config.yaml
image_size: 32
crop_scale_min: 0.3
color_jitter: 0.4
method: "byol"
drop_path: 0.1
moe_every: 2
shared_expert: false
width: 128
pooling: "mean"
optimizer: "adamw"
max_grad_norm: 3.0
magnitude_pruning: 0.3
batch_size: 128
epochs: 66.8
weight_decay: 0.1
Rows from block 3 of a small self-supervised image encoder, named by matrix and row number. Rows with one number within an expert belong to one neuron, the router's apart. Each number is 128 + 32 x the weight over its row's rms, rounded and kept within 0 to 255. All counts start at 0. Numbers have three digits each.
After each expert's rows are labels from the 100 images, of 14976, where the router gives the expert most weight on average: "top examples" is what is common among them. Only what is clearly more common there than usual is listed. The data: stained colorectal tissue patches (NCT-CRC-HE-100K).
# router: slot weights (model.blocks.3.mlp.router.weight, 64x128), inputs 0-127
# up: expert up (model.blocks.3.mlp.up, 64x32x128), inputs 0-127
# down: expert down (model.blocks.3.mlp.down, 64x128x32, transposed), outputs 0-127

# expert 12
router.12:138120143176161132096140171113157120070214104152125100189108144159102147101088216131095134123134164135105173099171209104181159091093125152161157136105130107091171188164152110174080188093123126187107117087163095141145078118119112133142118118108138122114138108104182069147156128111158121135192164119121126141087101135150118169108170093178168163128158151107137113074112083138107100122144
up.0:128128083100125079180128128147108102128103128163128128128137117032143113136128071175128128128066128128107096143126075128104114115128137081125118128129127121126132159103125086139128128128089051065128103113180074210128128128084146076094128116124169128165132189093192190148153114128196076128101169118128108183144172128166112086128153108128183128098178178072128153126128089128075190128137
down.0:052128094156153128128128137128082100128128128135128128158092161128111092128128164085149176120128105128125166139158128128056228123122196128128143128128174115165155128125072212128220128152143127139072128128217117140113158132128160128084204128128105106142113142142124112167136117128128166128169086145181117155168066165086129113121128128128099103128149184091050128156133164106140128191128
up.1:180119154128128128128123126151128122120136128221185080128136127148128103113173128169107128128163130152175128128188128073096128128167131128154095128194128128128167182128147186128128143180093128128120128058128111128162128128255128146128022128172128107128118128091128075178128198128090103141107101125126135128065128128076192149128140128128125158128165143100118128128128128128128128037128
down.1:065160087149128141146083078174091128079132085124156128128166128128116150163099175109142187148140187135146128083149128128154128082128089120097128128128097045071128128170130021214143076128158146208136079051134109128150154105128084149130157128128068128179215109128095143109128179128128128128148163152128092128128128128128128128156105132068163128128128124145137136167128165128126128128128
up.2:154128128159128199094196153138128128127128108167128128082124120086152150114128086128084128173163128102188128107125128131188098123098083149169103097128175128167128128160128035169128121128125128181168128128177229088128091164068128128128107168147112094134128057128078128151128059151128148077126128096203118128081122158131134147115128128128129080147103179135130128100128128158064081187128
down.2:124128088094051085128111039115128195128128103175074146128107138171154095161160128118128128128113115179084129128144095184117128158173092179079086128128167104128099173101108196085109128179132128195086133087089128136091151128128108134182128116116172128124128128173128140128097119179128120100113091128128191128168158066072158133189103128128128128134128079097084134147128128075128050128105
up.3:109180128150166162100128128128128049128102128153067128128083180128128169128154044155178128178126128085146128112150178128167133124119095111067151144146154089132081113174128181107137203128073196128108159128224194128128173128130128138128090166174128128101036153133176123128105125065174085128128169150152128130155132128128114128123128152095134124128128149171145128128128171128105178128156
down.3:168128128130128128128012165070081148101128128080181128093048194128128126074156121135128101128128095173123128170110119131110128094128156144128128064136128097180077112154121136128128176147128128128128142166060121193149155146172163128129152145135141179115126128128106080095078128066175090128118182151124128149147128092128128128140128136128105095128148128191128179182075187050165128128140
up.4:132128112128153109089145117126103122128094164128128084128128104128128167176086128128042103128176166227128128176071128187120147145128088032143141128160188122128144125138150128100186128186099118088110201158173128090138153117128097128128163180128115128065128103125121123110128128128147078128035128062094128127128128190081133131128088120154128128097128164128128091123076056117128128155136
down.4:192080206128053128126109136133128155173188187072125128136128128174128147109128128154192128181099128064167140116128108128128110182179150161099096108128147128128120172184128120117189071163157147082056128118128189128128143122080184123128128137089091195134128139173128031128124079128161128146134106182128128130128151128061128128138090118151127128128128128128128125128072131135176108128099
top examples: tissue: debris

# expert 15
router.15:150175196119078145102117143114135167075162119148125141121100114134122120192154166139141116137170094078128141117113153096094161169169115105148113113142117150108108150189103177082133114078150104175137105116123076152101136170143154091116173054091167167176100122085036223144080140083125092155118144124131142146152121067117167092174115070089164136116143154113110150179125133112118091113139
up.0:128105128128128137140150142174080145081139083157141117128139128162100094136165177173140128147125128108128122189103152132112187128128137128128130184179144123126093128153096022101174213088128200128157151128128128119107128128192216175134128130171096135122115124148128128128128108127128062102128121196152128110155128165136128104089194077123153128128174128128187156128071128103158052062128
down.0:148065128158112128128128160189198128124169128074066096101102154121128178104105074128132113128078128180112126131065163032128105128162098160095128128128125074128153087128198128128105068184128128136139113143128117128091149128128111128128128128217061128128128128113152168128109128128041151156155177128159146120128128104106142128097193100211169128128128128095115102164175128128128139181128
up.1:135128100064101080105124128103165128115128090071128124128128128086157128128072169137128128087217078143108099136111164111076086113189128122128126065079128128143131140138145255128128118135128058080169172128184180164176128140155128100128097114058128137096128131128128099099128167128166201128103124128142128128128128128071116084151157162128168128128128128128155143113128193128149106058124
down.1:153128128183198105144115107128132144093135128106118119128166132128136154185109171108138083173202128088128136128106115157139126128128163128175069145103095172179062128135128095128128227150097149077128109128085121085130128113168150180156128182089143128128128133129104128128128113152081192150074212110128215193106075085101128185106128087128098112089107144166159128128124109157128128162147
up.2:132153113143128144146089068128145115091209083175105141149158128169085104133096159128128128062128196165162128114128170119184128128127128105154128081191128153185128128114128110128120088180183059120111128083091119128129045128119153144157128079094134093128132185128121128128090097151128108128157128058065081128116128170128106148128097166218128148153188128148128128128128128139128128037128
down.2:128128161091080197155108135152167128162128128087131128146070128128128127115164128174128118099128128154128128121095092178061163128128176128122137184211111128137136128128076128068128038108147145182160101126137093119163181140153129128060128071128128114090099111128119123111036148118131145128133149128128151163128162144070139191128132130027160128128090127057148182151128094105159112101128
up.3:128062083128128128168191153148096095128110069128109128117096128140117128141125141116128128159128128156152085128128098107128095069128149208128169111185153044142128075136169131128128128113076156170128159203128121134128172111108128143102069128155128117142088126167151128113177171122110067129191131128147128173128141179106112241048109135095128080133128131171139128195163128092159131128128
down.3:116137110128167128146128128108111077117148128113134118128128135152108156156128128203107128128100132128082079106128047102163082129115167166143128128128109128128120172132165155187048144128099153158069134161214171051096075128136125128168128128084101128096128089091128136089189121128053088097128129112100128112154158128128065156136101150204133128128190078153128128070128129200086150135163
up.4:151197112169138108106128204101128095128128133128128127128128147128128094161154106190138057140076167125118128107088109128140202128154128117143157128128166101117128087150128066082158075128128084128140126205146128090128108138128128080128143128168128084128163125115096162106187111037188096068128135189128190128157113145140136176123161128176202168108128134128139128128132159104156098209102
down.4:058089128128128114128128174128156128111163092085143154201117128113095128141104128128174128088051128094094150128132128087137095110121055162128091150128128128128202171097128092171095128128128102081177127128134182113117167128171147196148128193128057171128116128054153128093170128128128167152128128053128118085095173127128058139128109124158131128123125140192053141065122121124128128090128
top examples: tissue: lymphocytes

# expert 34
router.34:207064182120166121108157133082138132076174116158138108073083106148079127162106148092124114166158126135133148062158156085135185192111112133107119122098124152106136147159123114118096172151134125143139146159151133157096089097123092151155157089077138197141157126106166089139095159040175105110105168177122202133178136117105158130107158096150162140125127148107158138099175095102143109193171
up.0:163093050116109128122128122128119056128128128103064159094087181066116099091097137128128102166121148128128128143103174202128128171096128148088156091128128115101132087174149103207113128211103125110127128177087121128128140128080084132126128128118099081106128164128065185052101122113128128181133020128128133115111128160102128090128128129160141085166069128133106067128112101128107116118125
down.0:128166128147133128126128121128114140152166107128118146153088128160128128128131128128128121078128106056185161174129143082188128128110193114128169174099126091146087128128159128128109143136128118156090128115128158061128059089128158107128110128115093128200128128120128095128128074090097084128136190195200091188128128034221169114069158128052098128104129128128128130136159153128154126058128
up.1:036162128123128111128128094146139131156090087128139133101145128048121175216136117119165139128128128128128108130107127128162121169099115074039108144128128128149040128127079159128123128181201174128128128128144178071096143128128191128075128128187097155128121093128112099128141084081084128128089128127149167059114128128128148072109129095134096170128149128169088128096128073106128059099122
down.1:181134128164128143129118128128089108123128164095128161064133124199136066128106128165162159168128168207111212156130128128136116128110221128128128177121139125128128076038142103128159108174118128136128128155151169143128184157093087181128179128172128128075121128128107128104090127163151107128128122128128087108181128088148133091128088057106137123128066140167202161164128107128152178173128
up.2:092128133101104120128165131060072111171072202128130128128066158182125128144128076074183129116144152128095131139094077141192128128202128086159128099098128052128113107171128135136134139154128117098128151184128128128148106139113108140144055196092128120145155128128166176111083142128152128200113173152128072128150188128068107128106173109129110163182128189148144127165184154128128128148128
down.2:099128128128115101128175167128080128129087091078179126104128056155135067094128128106182116161174128128067134128131083128130168152099128128148128191130189101137085128128203078130128111165128122154092119127071153156128087185113070128062132137111128100051189089102106100128126072128134128173166149118054089124128128083174148128101153128113179128128137103177119128173164128171128175153128
up.3:069128128128128138078128082159128128043117109128090128128128128075118100138120128160178120128102128174124136128166145101127145100137128084047234128128156095128128128146056128121128128088134122128128128198137128152128118128056128108128085087128128045140044191091128128133147109091132146120079112128137123137045128128188059128131145154128119126128133145128170151188128128101128162128205
down.3:058128083106128102142092128128128075135173124128103128109128141166128130057128125145151107131128170128047128170158175112128130187172128073111108154132219128057129083102128128128128153057088093097204153128128128140160128181103128126128128128128054116128134107128176132128139128099129188085087128121135099128128162154143073065093128212081128099128066136124128061157130128128135128128157
up.4:133175167128139082154128158114154130086128124086192129143128108154083128188082110054128128117128098128128128164128166171130128133142165120167135161180128128153153101128103169162141166169085128201100070128137094123128096128082096189169163061097065128167122063133103127134129134115140128131128091163114082156128147045128140202128201094119128040183133128114115128108128128103161097128126
down.4:128126128128128128128128100128150065128125128163156128098128088113120136128087104169171128128142144098117083125188100128128128128086128149156188105100128128096098210106128162054149145105128123106073159150193128128153128137171164103128117128084128128128082126127085114143128180128081128074164083186136112159128179103147177103008048214204117137128128166169093128128128161131128145128128
top examples: tissue: lymphocytes

# expert 49
router.49:169137189153146123090103149069136148074189177129143081147086152169084168109099090133091134155135128120123184091144160123090172176112093193158132075128099167140157130134096153129063138084183144148122152143130145129137088111137087098136114083110161156141173124096097149133121182099175127135130196139120139193161144120098147090129163057134145159176184156088104107108150147109116074171102
up.0:030123127114128140105139128117125128071128120150128081128199140094078128131134128157030144128128128150128191128116114072128199128112110064128128128128153099090198080100128141183128121128057128087128128128128086149104169127113140128078131146116128104106097095169181128081173128128128055070131128051175085138147143128083164128128128128093172159102120126150138128126125127178201105128128
down.0:161019158128144091128125150128128128105069128143128150118133128157098103092105128128136150103115097114146072128079118128142061047100196093062133196133112128165182104158063057090136146128153128169165166128128128148215128151099095128128144149128076116170128099128128139156094090077185156128128068124128153128183085148114141186128093128101128096096128128153163128141123114128109164128144
up.1:128128128128177190195128128100079128109128168086123128173128117145135087121091068128182132204142136149128172139123134093128145123112128128187224099137207128128138161127128210198128143139152113102128128143120171141128133128150095128128105128128065128128089128150124160041091148142156167142094188128128128128152192145055088169147128128183183128128128162160125146088140128117128124187128
down.1:174172166112121127128128128166023128128061128093128106128182132082070057128128121128086148086128128079156128145178124100097153169128128164196069149143128175070152131145128128128128128211128113080116128128128128088128207171128181128116124109128128170166116128092128097188128134128136101128141166143085102132153103128141080128128105057128116129148134128061207116128128062128128145129128
up.2:073128128128164092224128109131128112189128128106144100118166128166139164126116189075107128128128114136120199128128124174128128128091128133019097100128128113133124128181128158128174021128089128109117143144128128138115206160128190075121094128177109140128128146128232110128128143128140128128140145128128225169123128136128179128132088086128124078128128148119100117141128167177126128097128
down.2:096084202193128128128128116128128173163188119180128128174109128128128128128095137128096122128128152145129128171136166128153116114158208105140168118128119122095177128103103114128128128150111146064113128128128069128122128030128128146140187128128128077090144128128115124128139128090078237128089070128138149041136128119128137128116128128110128128164139128086161123128050091215146050133090
up.3:116128142128124128149128175128126197104210128102128111135128099128123128148139128095128128113133128114092162145108179126148088120186170112176128128113118128131128124123064099132128128062111153139128128128128128104128205128128128243160162097128128128128135177128109066158149107101154128128090128112202128172089128133167130055128128072058107069128100128090128044139153128128028131068128
down.3:132130072128101084084130085148128095128161155154073128128099128130165145140128120128123128110132075111128128128128128124202078179172159064156128128032201174128120105073195128073132128116128128128128096128188138128145000133205078128101128128128076111102128120128152142107128095128063128128189157128128128114100149149083117128110128149114068151076134104124128122133128128113128128136070
up.4:118108160126142088128133128171184060128067094101128104135059110149128128128093102128180025147223064128128160128147128104128088128159128128138099128145166128162178127106128091128101153128128100094148100112128128135085086124128128083179114162157133141107151169102128170126128128095128128177095130128128113000112128166146166128136122128131098128174136102128151205115078137119128128113131
down.4:112156180141172127078117094124117128128116128223000136113128102128141110200128154128128128150116147106128097121128103128119064128128151220151057124113128128117107127128128175154128128075136128116128073108128128128120128153122181128154128128099127128086128128128128067101128100128081086126125134169128045128128108069128164065068065128128132109131128123106069128128154096115120096188078
top examples: tissue: tumour epithelium; tissue: lymphocytes

# expert 42
router.42:179190089196174155108139120084164130116176101136082083137122137176114156106069112120129134088065135172146185133135191119155166120135141130170156104138154132146154147099116140156120112118148152147096120081154120177123081081075095171169129110128174131108137115154174066147114128147125121105109156118100128154119120184089146197114157150189169149172171145102110065075077104120146135194102
up.0:128128184128101128128128128185144098073164215128128128129139148154128128183149158128116185144166134075176121101088128135128122116147151143128128100148128143128128120128082128128223131120151128089092090095128128108180185128112101128134202128140098115128141151128069128129128141128208165150124132150102154138120145062086112128187074128128107113185046153128076227129128128148128187128072
down.0:069154089128128128119090137080128135097148059163130124093192128128128128099138095118122109077128128180163181165126057068184104156134059161170115117170181186128135128087128128187128075124094107156138128147187192128121100144086107157128111080153169166161162153121128106128128096146086128126128087128083165128102170128153128128073159109192109155161187132135128088104077094128076107128128
up.1:043128121128155085069118127093128128110128085128190155128156090128117128128128128149205172148155128122128128086148128128128128181064128128058101090125128097140129194128170128174138041140095154128182120159128149119093128121181128172112128128094080141198058128124128113130113070112128072128128095128128138128144128149102100152174206128128198128172128128128161190110109128128058107095148
down.1:116085152128128128128113128148161118100047160152176113128105143128108110128207134128074170103072125128112091145128127128128158128120182128128133128128167101135080134184091107123128143127128128075127042188114118181196128128092164080103143128208167164128128078107128128185136072162153154161176069098109128115160146144128099072115106169094107105128082093108128111154128148128058128108048
up.2:096152107104107177126119112156138128091152158103131104132153128128128128128128091128128160128193146172128050151157095218107102128164164142173071157101115151166097177180055190109107070118128138130146167109100128073162128139128131086128128130145128096136135166120088109236128128148111120188128154134137100165113071088070128128168085168155089104157128142091120130128128131153120213097094
down.2:149128128127182095160086130080128098165128062118128103158061108128128168172119197106106135111111101128128155128164133107133143173180100090146115096180079119080165128172191059242129128128160128146221128122128149150128112120093098147166153128128180168095169081149128128096128128128121095113090079128079183146156114128128129129115136128128149176128124128083128118073115122128167081183128
up.3:147128080103128218162128128131170165104109128102042102175194119128167166077128124128128100128163128208147128139127128142151128040127128128098156128098100128100128202167128237069128128155138174133120115128128146083128092120131136117101044181169117128128128180162128128137139132147128128195149091128128087119129106131128102100153051170119076128128128109134160128128139128128157178128131
down.3:121128128125141095128128164208094135128102102081153128119099129106050153114104117095096062128112169128128098041128174115089128089147032128169128171128128144063128129145128078185094128128127132110145094107145128128128128178128090168087163096128152126046182101128128183157128128128115177122161143081200153066128128072074128126104148159128157101172092148125101138093128108090128156128128
up.4:128096195113128128130103169128040128128186157115153118136108125128097156159128097094174190195128128128178113128109128093154118187162068171147145095128176081172128128060128128128128194128111117165128139128120128128142154128171128134136128080184085209088128126128128128194131128116160169125177128155128128073208128069128160128132175179097145118126081128089108168144184128128128110084137
down.4:178186213097053141158100161143124168128145091151170137128128128128116081128233142128091126179128170128175096147091077111155128116158183128106085128069088128128104106182128139138128162163103174092128155153159158128128128133128188126114128128198160103156128143128181128128127142128128128139131128122180147191174073159107090128089056088116128121090128175171088128128128128111144172117088
top examples: tissue: smooth muscle; tissue: debris

# expert 31
router.31:181092107164158127119142132084185167146173096196157123107162123133093144181136123147141054108082117131111120123181172162092164163132106089113098171071117153124117125136105102142122153117139144105161144116157119214126082121152151157116157146124184051145126128160148082116065105123079109074080111147115144160103079161138159168112116153184181179159184155120141116104153141180133168148162
up.0:081127128128128064128176128170103128133128128128211130128106083079064128128165128115121195122105110133077145154119122083131079108149113064137101120135160070089128128109146182128128082161143160128128184150204128058125128128103128127120128131168128128176128092089128170172185128128172145224128128123160172091153135153157128128128128128155224067080109128140128149128128143173131144156178
down.0:128126175128128143128104112128128123128145128128068128116094109126128177128152128100113141128114183203128145140128128082217070128128071148101128145128136087182128162129183110128078128128118128167142239134128198108148128093200147128150173094128128128102128128128128080101133167077128128163128080116134131128128127169067080208192128052082124128128071074064128117128128128105115128141128
up.1:096091149094064059114128050124128128153200167117065128128128177179112128083128140119176170148100173116154170111156128128137124078067128130128176134161129111128128090116111128172079103128174089104102128127128142128128106118145116126170128160077097185103069128072128128147168161156137171170185137211128128128128133133090098182145151142072072130171147158128128204083128111128128128116149
down.1:128128087156152128128197128076108157142104161140122110189174109128087128128149128128154104097128128128128084159085126178134128124128179073128122148064135173157128128129183086080103128128069128128128179128149136192128128176167184128158162161128128132174128168154128128099081128142116128092071128128189155128097093128189128074151155115192128128173184168128155116117141190096137216128199
up.2:231118172177128093109146117128128128128128095128148128093166128119119079128145076093128151135117128160177108128106158103196182155145137128128132184131156156154141128128128094128127128175090174125071128094128156179179149086168129128128128128128156125117183128111116015175106163142211081117132123128116125128128208166140136073117178077136147128086175080164171128128128104172128163128105
down.2:137075128131128096137070128128106142128128156128156142141082197182128095128166152128153128128063128066135108128128157128105144128150132128071131128135151081075124169183120128149128151111128122128144128129109087152141128138128128057196150128154102060086190131093092048138140168128069128128162124113198128159120128207064113166128128128128099147128109173154123167128126164128031099063173
up.3:085168096171143128128091086128126128178121128066128137128128128156107144137187128184083128142188097106128134065146100152119096160119108133135112114128118126128128116128128128159089064115073154093171154094161204090059160120128120139128119145180084128132128128128128164144115057168111138128173128110152118122128128128165078137167115126156097074116121244162094167141056230128128128152128
down.3:101178128166128128109101198128128117136130064098098128128167169128179129190128170040120128098103131139184159128181110057081151113128128115174128128128172078141128112132169128095097157197173159173128128131162075100130128128151093148125178107088195177177134128169128128108128107145128122099118104158099162083153128128128114068128128138075158168071104128082128117136144190049128134128128
up.4:128128211103103174095128108128143186128137174122134124142128140128103098095107170079128128128095150059127043152149121073143098098083128128128167128128123151110194128128093085169107100128216076128085128128128128128185187074067099116187144160128100128109128128128128115122140128128196128169128126216102128079126128065151123131174123128127089128128112127128062155124078073156146112136093
down.4:128088070127089128197128138099093155128138072155128141128159161112104128120174088168128166056126086128111082113204152128121128146128128110110074128067128170128104130156128128107128126125128135128172115128146113186110051178177179093139102146164200079177128092144097128175092110126128128138128128079128143128116174115119183128172128128172159128055205128149145099108056128176085128107141
top examples: tissue: smooth muscle; tissue: debris

# expert 52
router.52:141095188128133095139141132160174077178122121147150141097070133143063130149164144072118108116081109168117102093058108130146146129094153106153144125138121144094151197125072128082120112118097104148156142142166196107151090107177149125089147102105142140110115092171148147109168145071198136127128107108118139132151113168120160095092147058136151081085046100114089194134112111071176155089166
up.0:102078154006128136128122121118128128128154132190130103160136124191121179134104084130116128182146128091114080128128129114128114133128070128124038107152195128128128128162128140102125128070102181128220172128185218090130118149126103128128128105064128103119139128128128123128073113128120111127145128128111111109128114099140111158143128098040151070128073145128134128122146131065115127180076
down.0:126069116144066096073084115128158181194128106108109128128129119145175085128128119170116077128075073128128106128128157108110073144128079105128128176128128154084082179085151128128128128160138077142181062149057119095128169182125128231128071112128157128086115128128060189120083128136128132128115113106128128128145135098128091185149160128128162154128165128166121137100128178136130185184160
up.1:128147158187193159131121116177142141128133171052172128140128107128128128128163128128070023120123208131181140122133128207128128110128169047116102128157128182164146117128128086140153128139118084149128107162102128128128094140128128112082076068128072075129131166128181106128152184134182128133128113157128128085103128133128125142172096145170128157166091128128179205128072160103132099103128
down.1:121181098095109061080128136163108128122141131114152108128128045128128120128121128101056120066170128128172128020137128118097128161139191151128169123102150136148196174128121182153091128093161151063142194128163132098178128153154155078054157147130134166128170128200128128155128122137128080187144126174161170118151128129117136128108107108116126144126128124128165128095185168183099103128128
up.2:191096172119152086121186127128128066078096070109077128136135155166113116101032069128124149098178128139122088128130128161074099118126098166106125174128128103110110157128129128128094069065128128128175128128111189078128081106128128145128171128128070202097128128185093131171110128128188128128184140141154128130105160169119130176181128210128128128088128127078147148109099094128175128128128
down.2:079195148128128127142145082099129085047154186128110093128147183083138089090128100118091138084151128128113106189134128122128128128128128128111128128128116160128127128128061157147198143138128107128163128128128140121171057153142145128128115108199181087134128069156128164128121083115102130128128117019166147098085173128107148180140128100123166128159144044160128145128057128092129206089128
up.3:128104179128128170136123128159109128128107128149107175058130128128092111138151203128158128112128128128112154119128166128186128182091080128199120128128128174241130160107152128188128128143122128132133139097153126128220130128128131142128118128156130128169128109190128128163128027105131155128136128131192128052172128071086128176181128154128127128096154143130128105116155128157128066101212
down.3:128152128128142160155071185113128055128087138112061128159075061128140098149171128127075106118128128112128128093113128131128128165120128107189203056075128128128128149176114081128155128177162131117093096157088223128152168128102091161128141179131128128039128128150170083128116147092178128171112126128128148166074162089128097095135156062125128128136128176178128108128123141128128128194128
up.4:166128071090128162082116135122128105089128128092074128128128188128128131128135128111121128136109100113128195085128127178142179134156157138069100074128078191181120159147128128110230128121128132058034100128156103149074175100088176172191128080128128169111199167111154142113088125175140116128128128157128145056136113167080106139129133127110128167110128119105128128106080148109176128128123
down.4:128128124180131103102156128167102090079171096128109166159128119065128082169158128128127111128182113131112086134080168158128102142160130144097098128119165128128159128119153128128128128128017102139187064138114189047130180100069181241149128119075146128128128079141076124128152164150168128163126128132120128189161128103160149128128128157158106125131115147137157110128114099128102114092050
top examples: tissue: smooth muscle

# expert 28
router.28:173201113149140183079126108089149129058166141097063049158123167166133121132110079114115138089113109176158157099115167136128132134160150150175148036142132129158124146139083193078163057103157136149110111125108135173120163100096099150140145088152173123134111131172126117151106169102154124108118183152118088165137132128092183160154137097152126151151158148093109071108112112124167149197095
up.0:117128183128091137165085112206128128046128128128104100121128148128152048151170130164128128099186060145171114183115088140064128137192141150093112128138109140114084128128128128083128037159085121112122128128147151125124128136128134056065128084128128128169088146205128128207071128137113128128121148152151099107201101137144160123128128107128148086128162134114128118128087146202128166152128
down.0:154121113162128128128188128088128128128128142128162182192099128165135148085128128128069128168075147128107124166189108186109128103128211174173128128128078128039128119132128036139076148128137118128100160146128075128128175073100159160164157128128128147128097075128064068168128128123179128128128103128105104093053124128158128128105128128198136047128117154134095160113128098094107146126108
up.1:128114169093147139125128121129095128128128128164130128134211128128173082166183128128041124117157091128139106135117101164128079128128128128090128123043044117127093159183128128107128067090128128122193126079123178084131158128157152058108128147128128169140087128128128125204157155111128128128128181189173117122128100128128131080128032128134096128128107128081176083102095109097075140100093
down.1:153141096110128128128114128128159167106192128179097085144115128075130125114069128179110125128126124120128175107094187145068164128082143128083130180107128138035128095144128128189109128128192171176169161128128128128148107128129096128194147150128149128116090123128172111098128070098099128179055128100067168098130128113181128144140115128178128056055139127125110139061161165167112115159084
up.2:101158131140090112198091111128102128128088147083164083128171128149152123135112128119111127132128116140149083128075077175085093140167163177101128153079088118140128156107080199110128141128108128128144108128128198096133167128144155110041068125196171165179128138128121199233137130111128128125179073136128093193163163096081128128156085116128112128092171099128128128128128128128086159166122
down.2:128107115123089128090128128073128115188204128157180160140128160175105085080117128106151153158120128103056153133128091166139196148055137128128128128049156136033161146095150039128137128089157073128164123125128122146128093101127112148128158106122143128098122115128134154159116096192146128134150136178128192172068086156187113147128128163128117161100123088094137091128074130128068128128128
up.3:162128128209176141128168128083128162113128061178174128134103095104124104021173134128128118146128128128128187150170101114136128184118097083128093086128164161128075194126147078109085128176128199149091128122111124128149184144128097069108128128128155131140141105169128128100128058125093128169128128079128128130069056106148152165163128128180193128128146110121128076154139128128128096091103
down.3:128127115128117118128152171202128153077103142059137128129107158115109055128083129128076128128094197128128128133055128092097151160031195128088122110146066128161119110163118111167172092076128128128156128131146128119163124090128119152115150186128059128180082138099087123116096079128102128115128127118128158128088128128128161194128194091128128206084102112171144129128136145179145107128181
up.4:128093054128123133128108087128152101165184128128128171128128128157140128093102177106185133161121191075128157129182128144128130108128144103113146088163142128070145124128128045202109145130151149128128128066077139128159128152044134218182128169128121089124128128128156086144137097193125158100128103108105096128065120128128094164128128173128115207128128206128110128150114146080107095150077
down.4:167089109140128160081170124142156109069159117106206132128115128077147085141155128128075169169152128195128169128128061137170150167128105128079068071098114128203128128106178241074090096128120150160128128128136128105128128152187103192144124149142128128117091128087099169114073096089128075128133104118135128135189101128120128128128078124145111128106171087128128091128128078128179128133128
top examples: tissue: tumour epithelium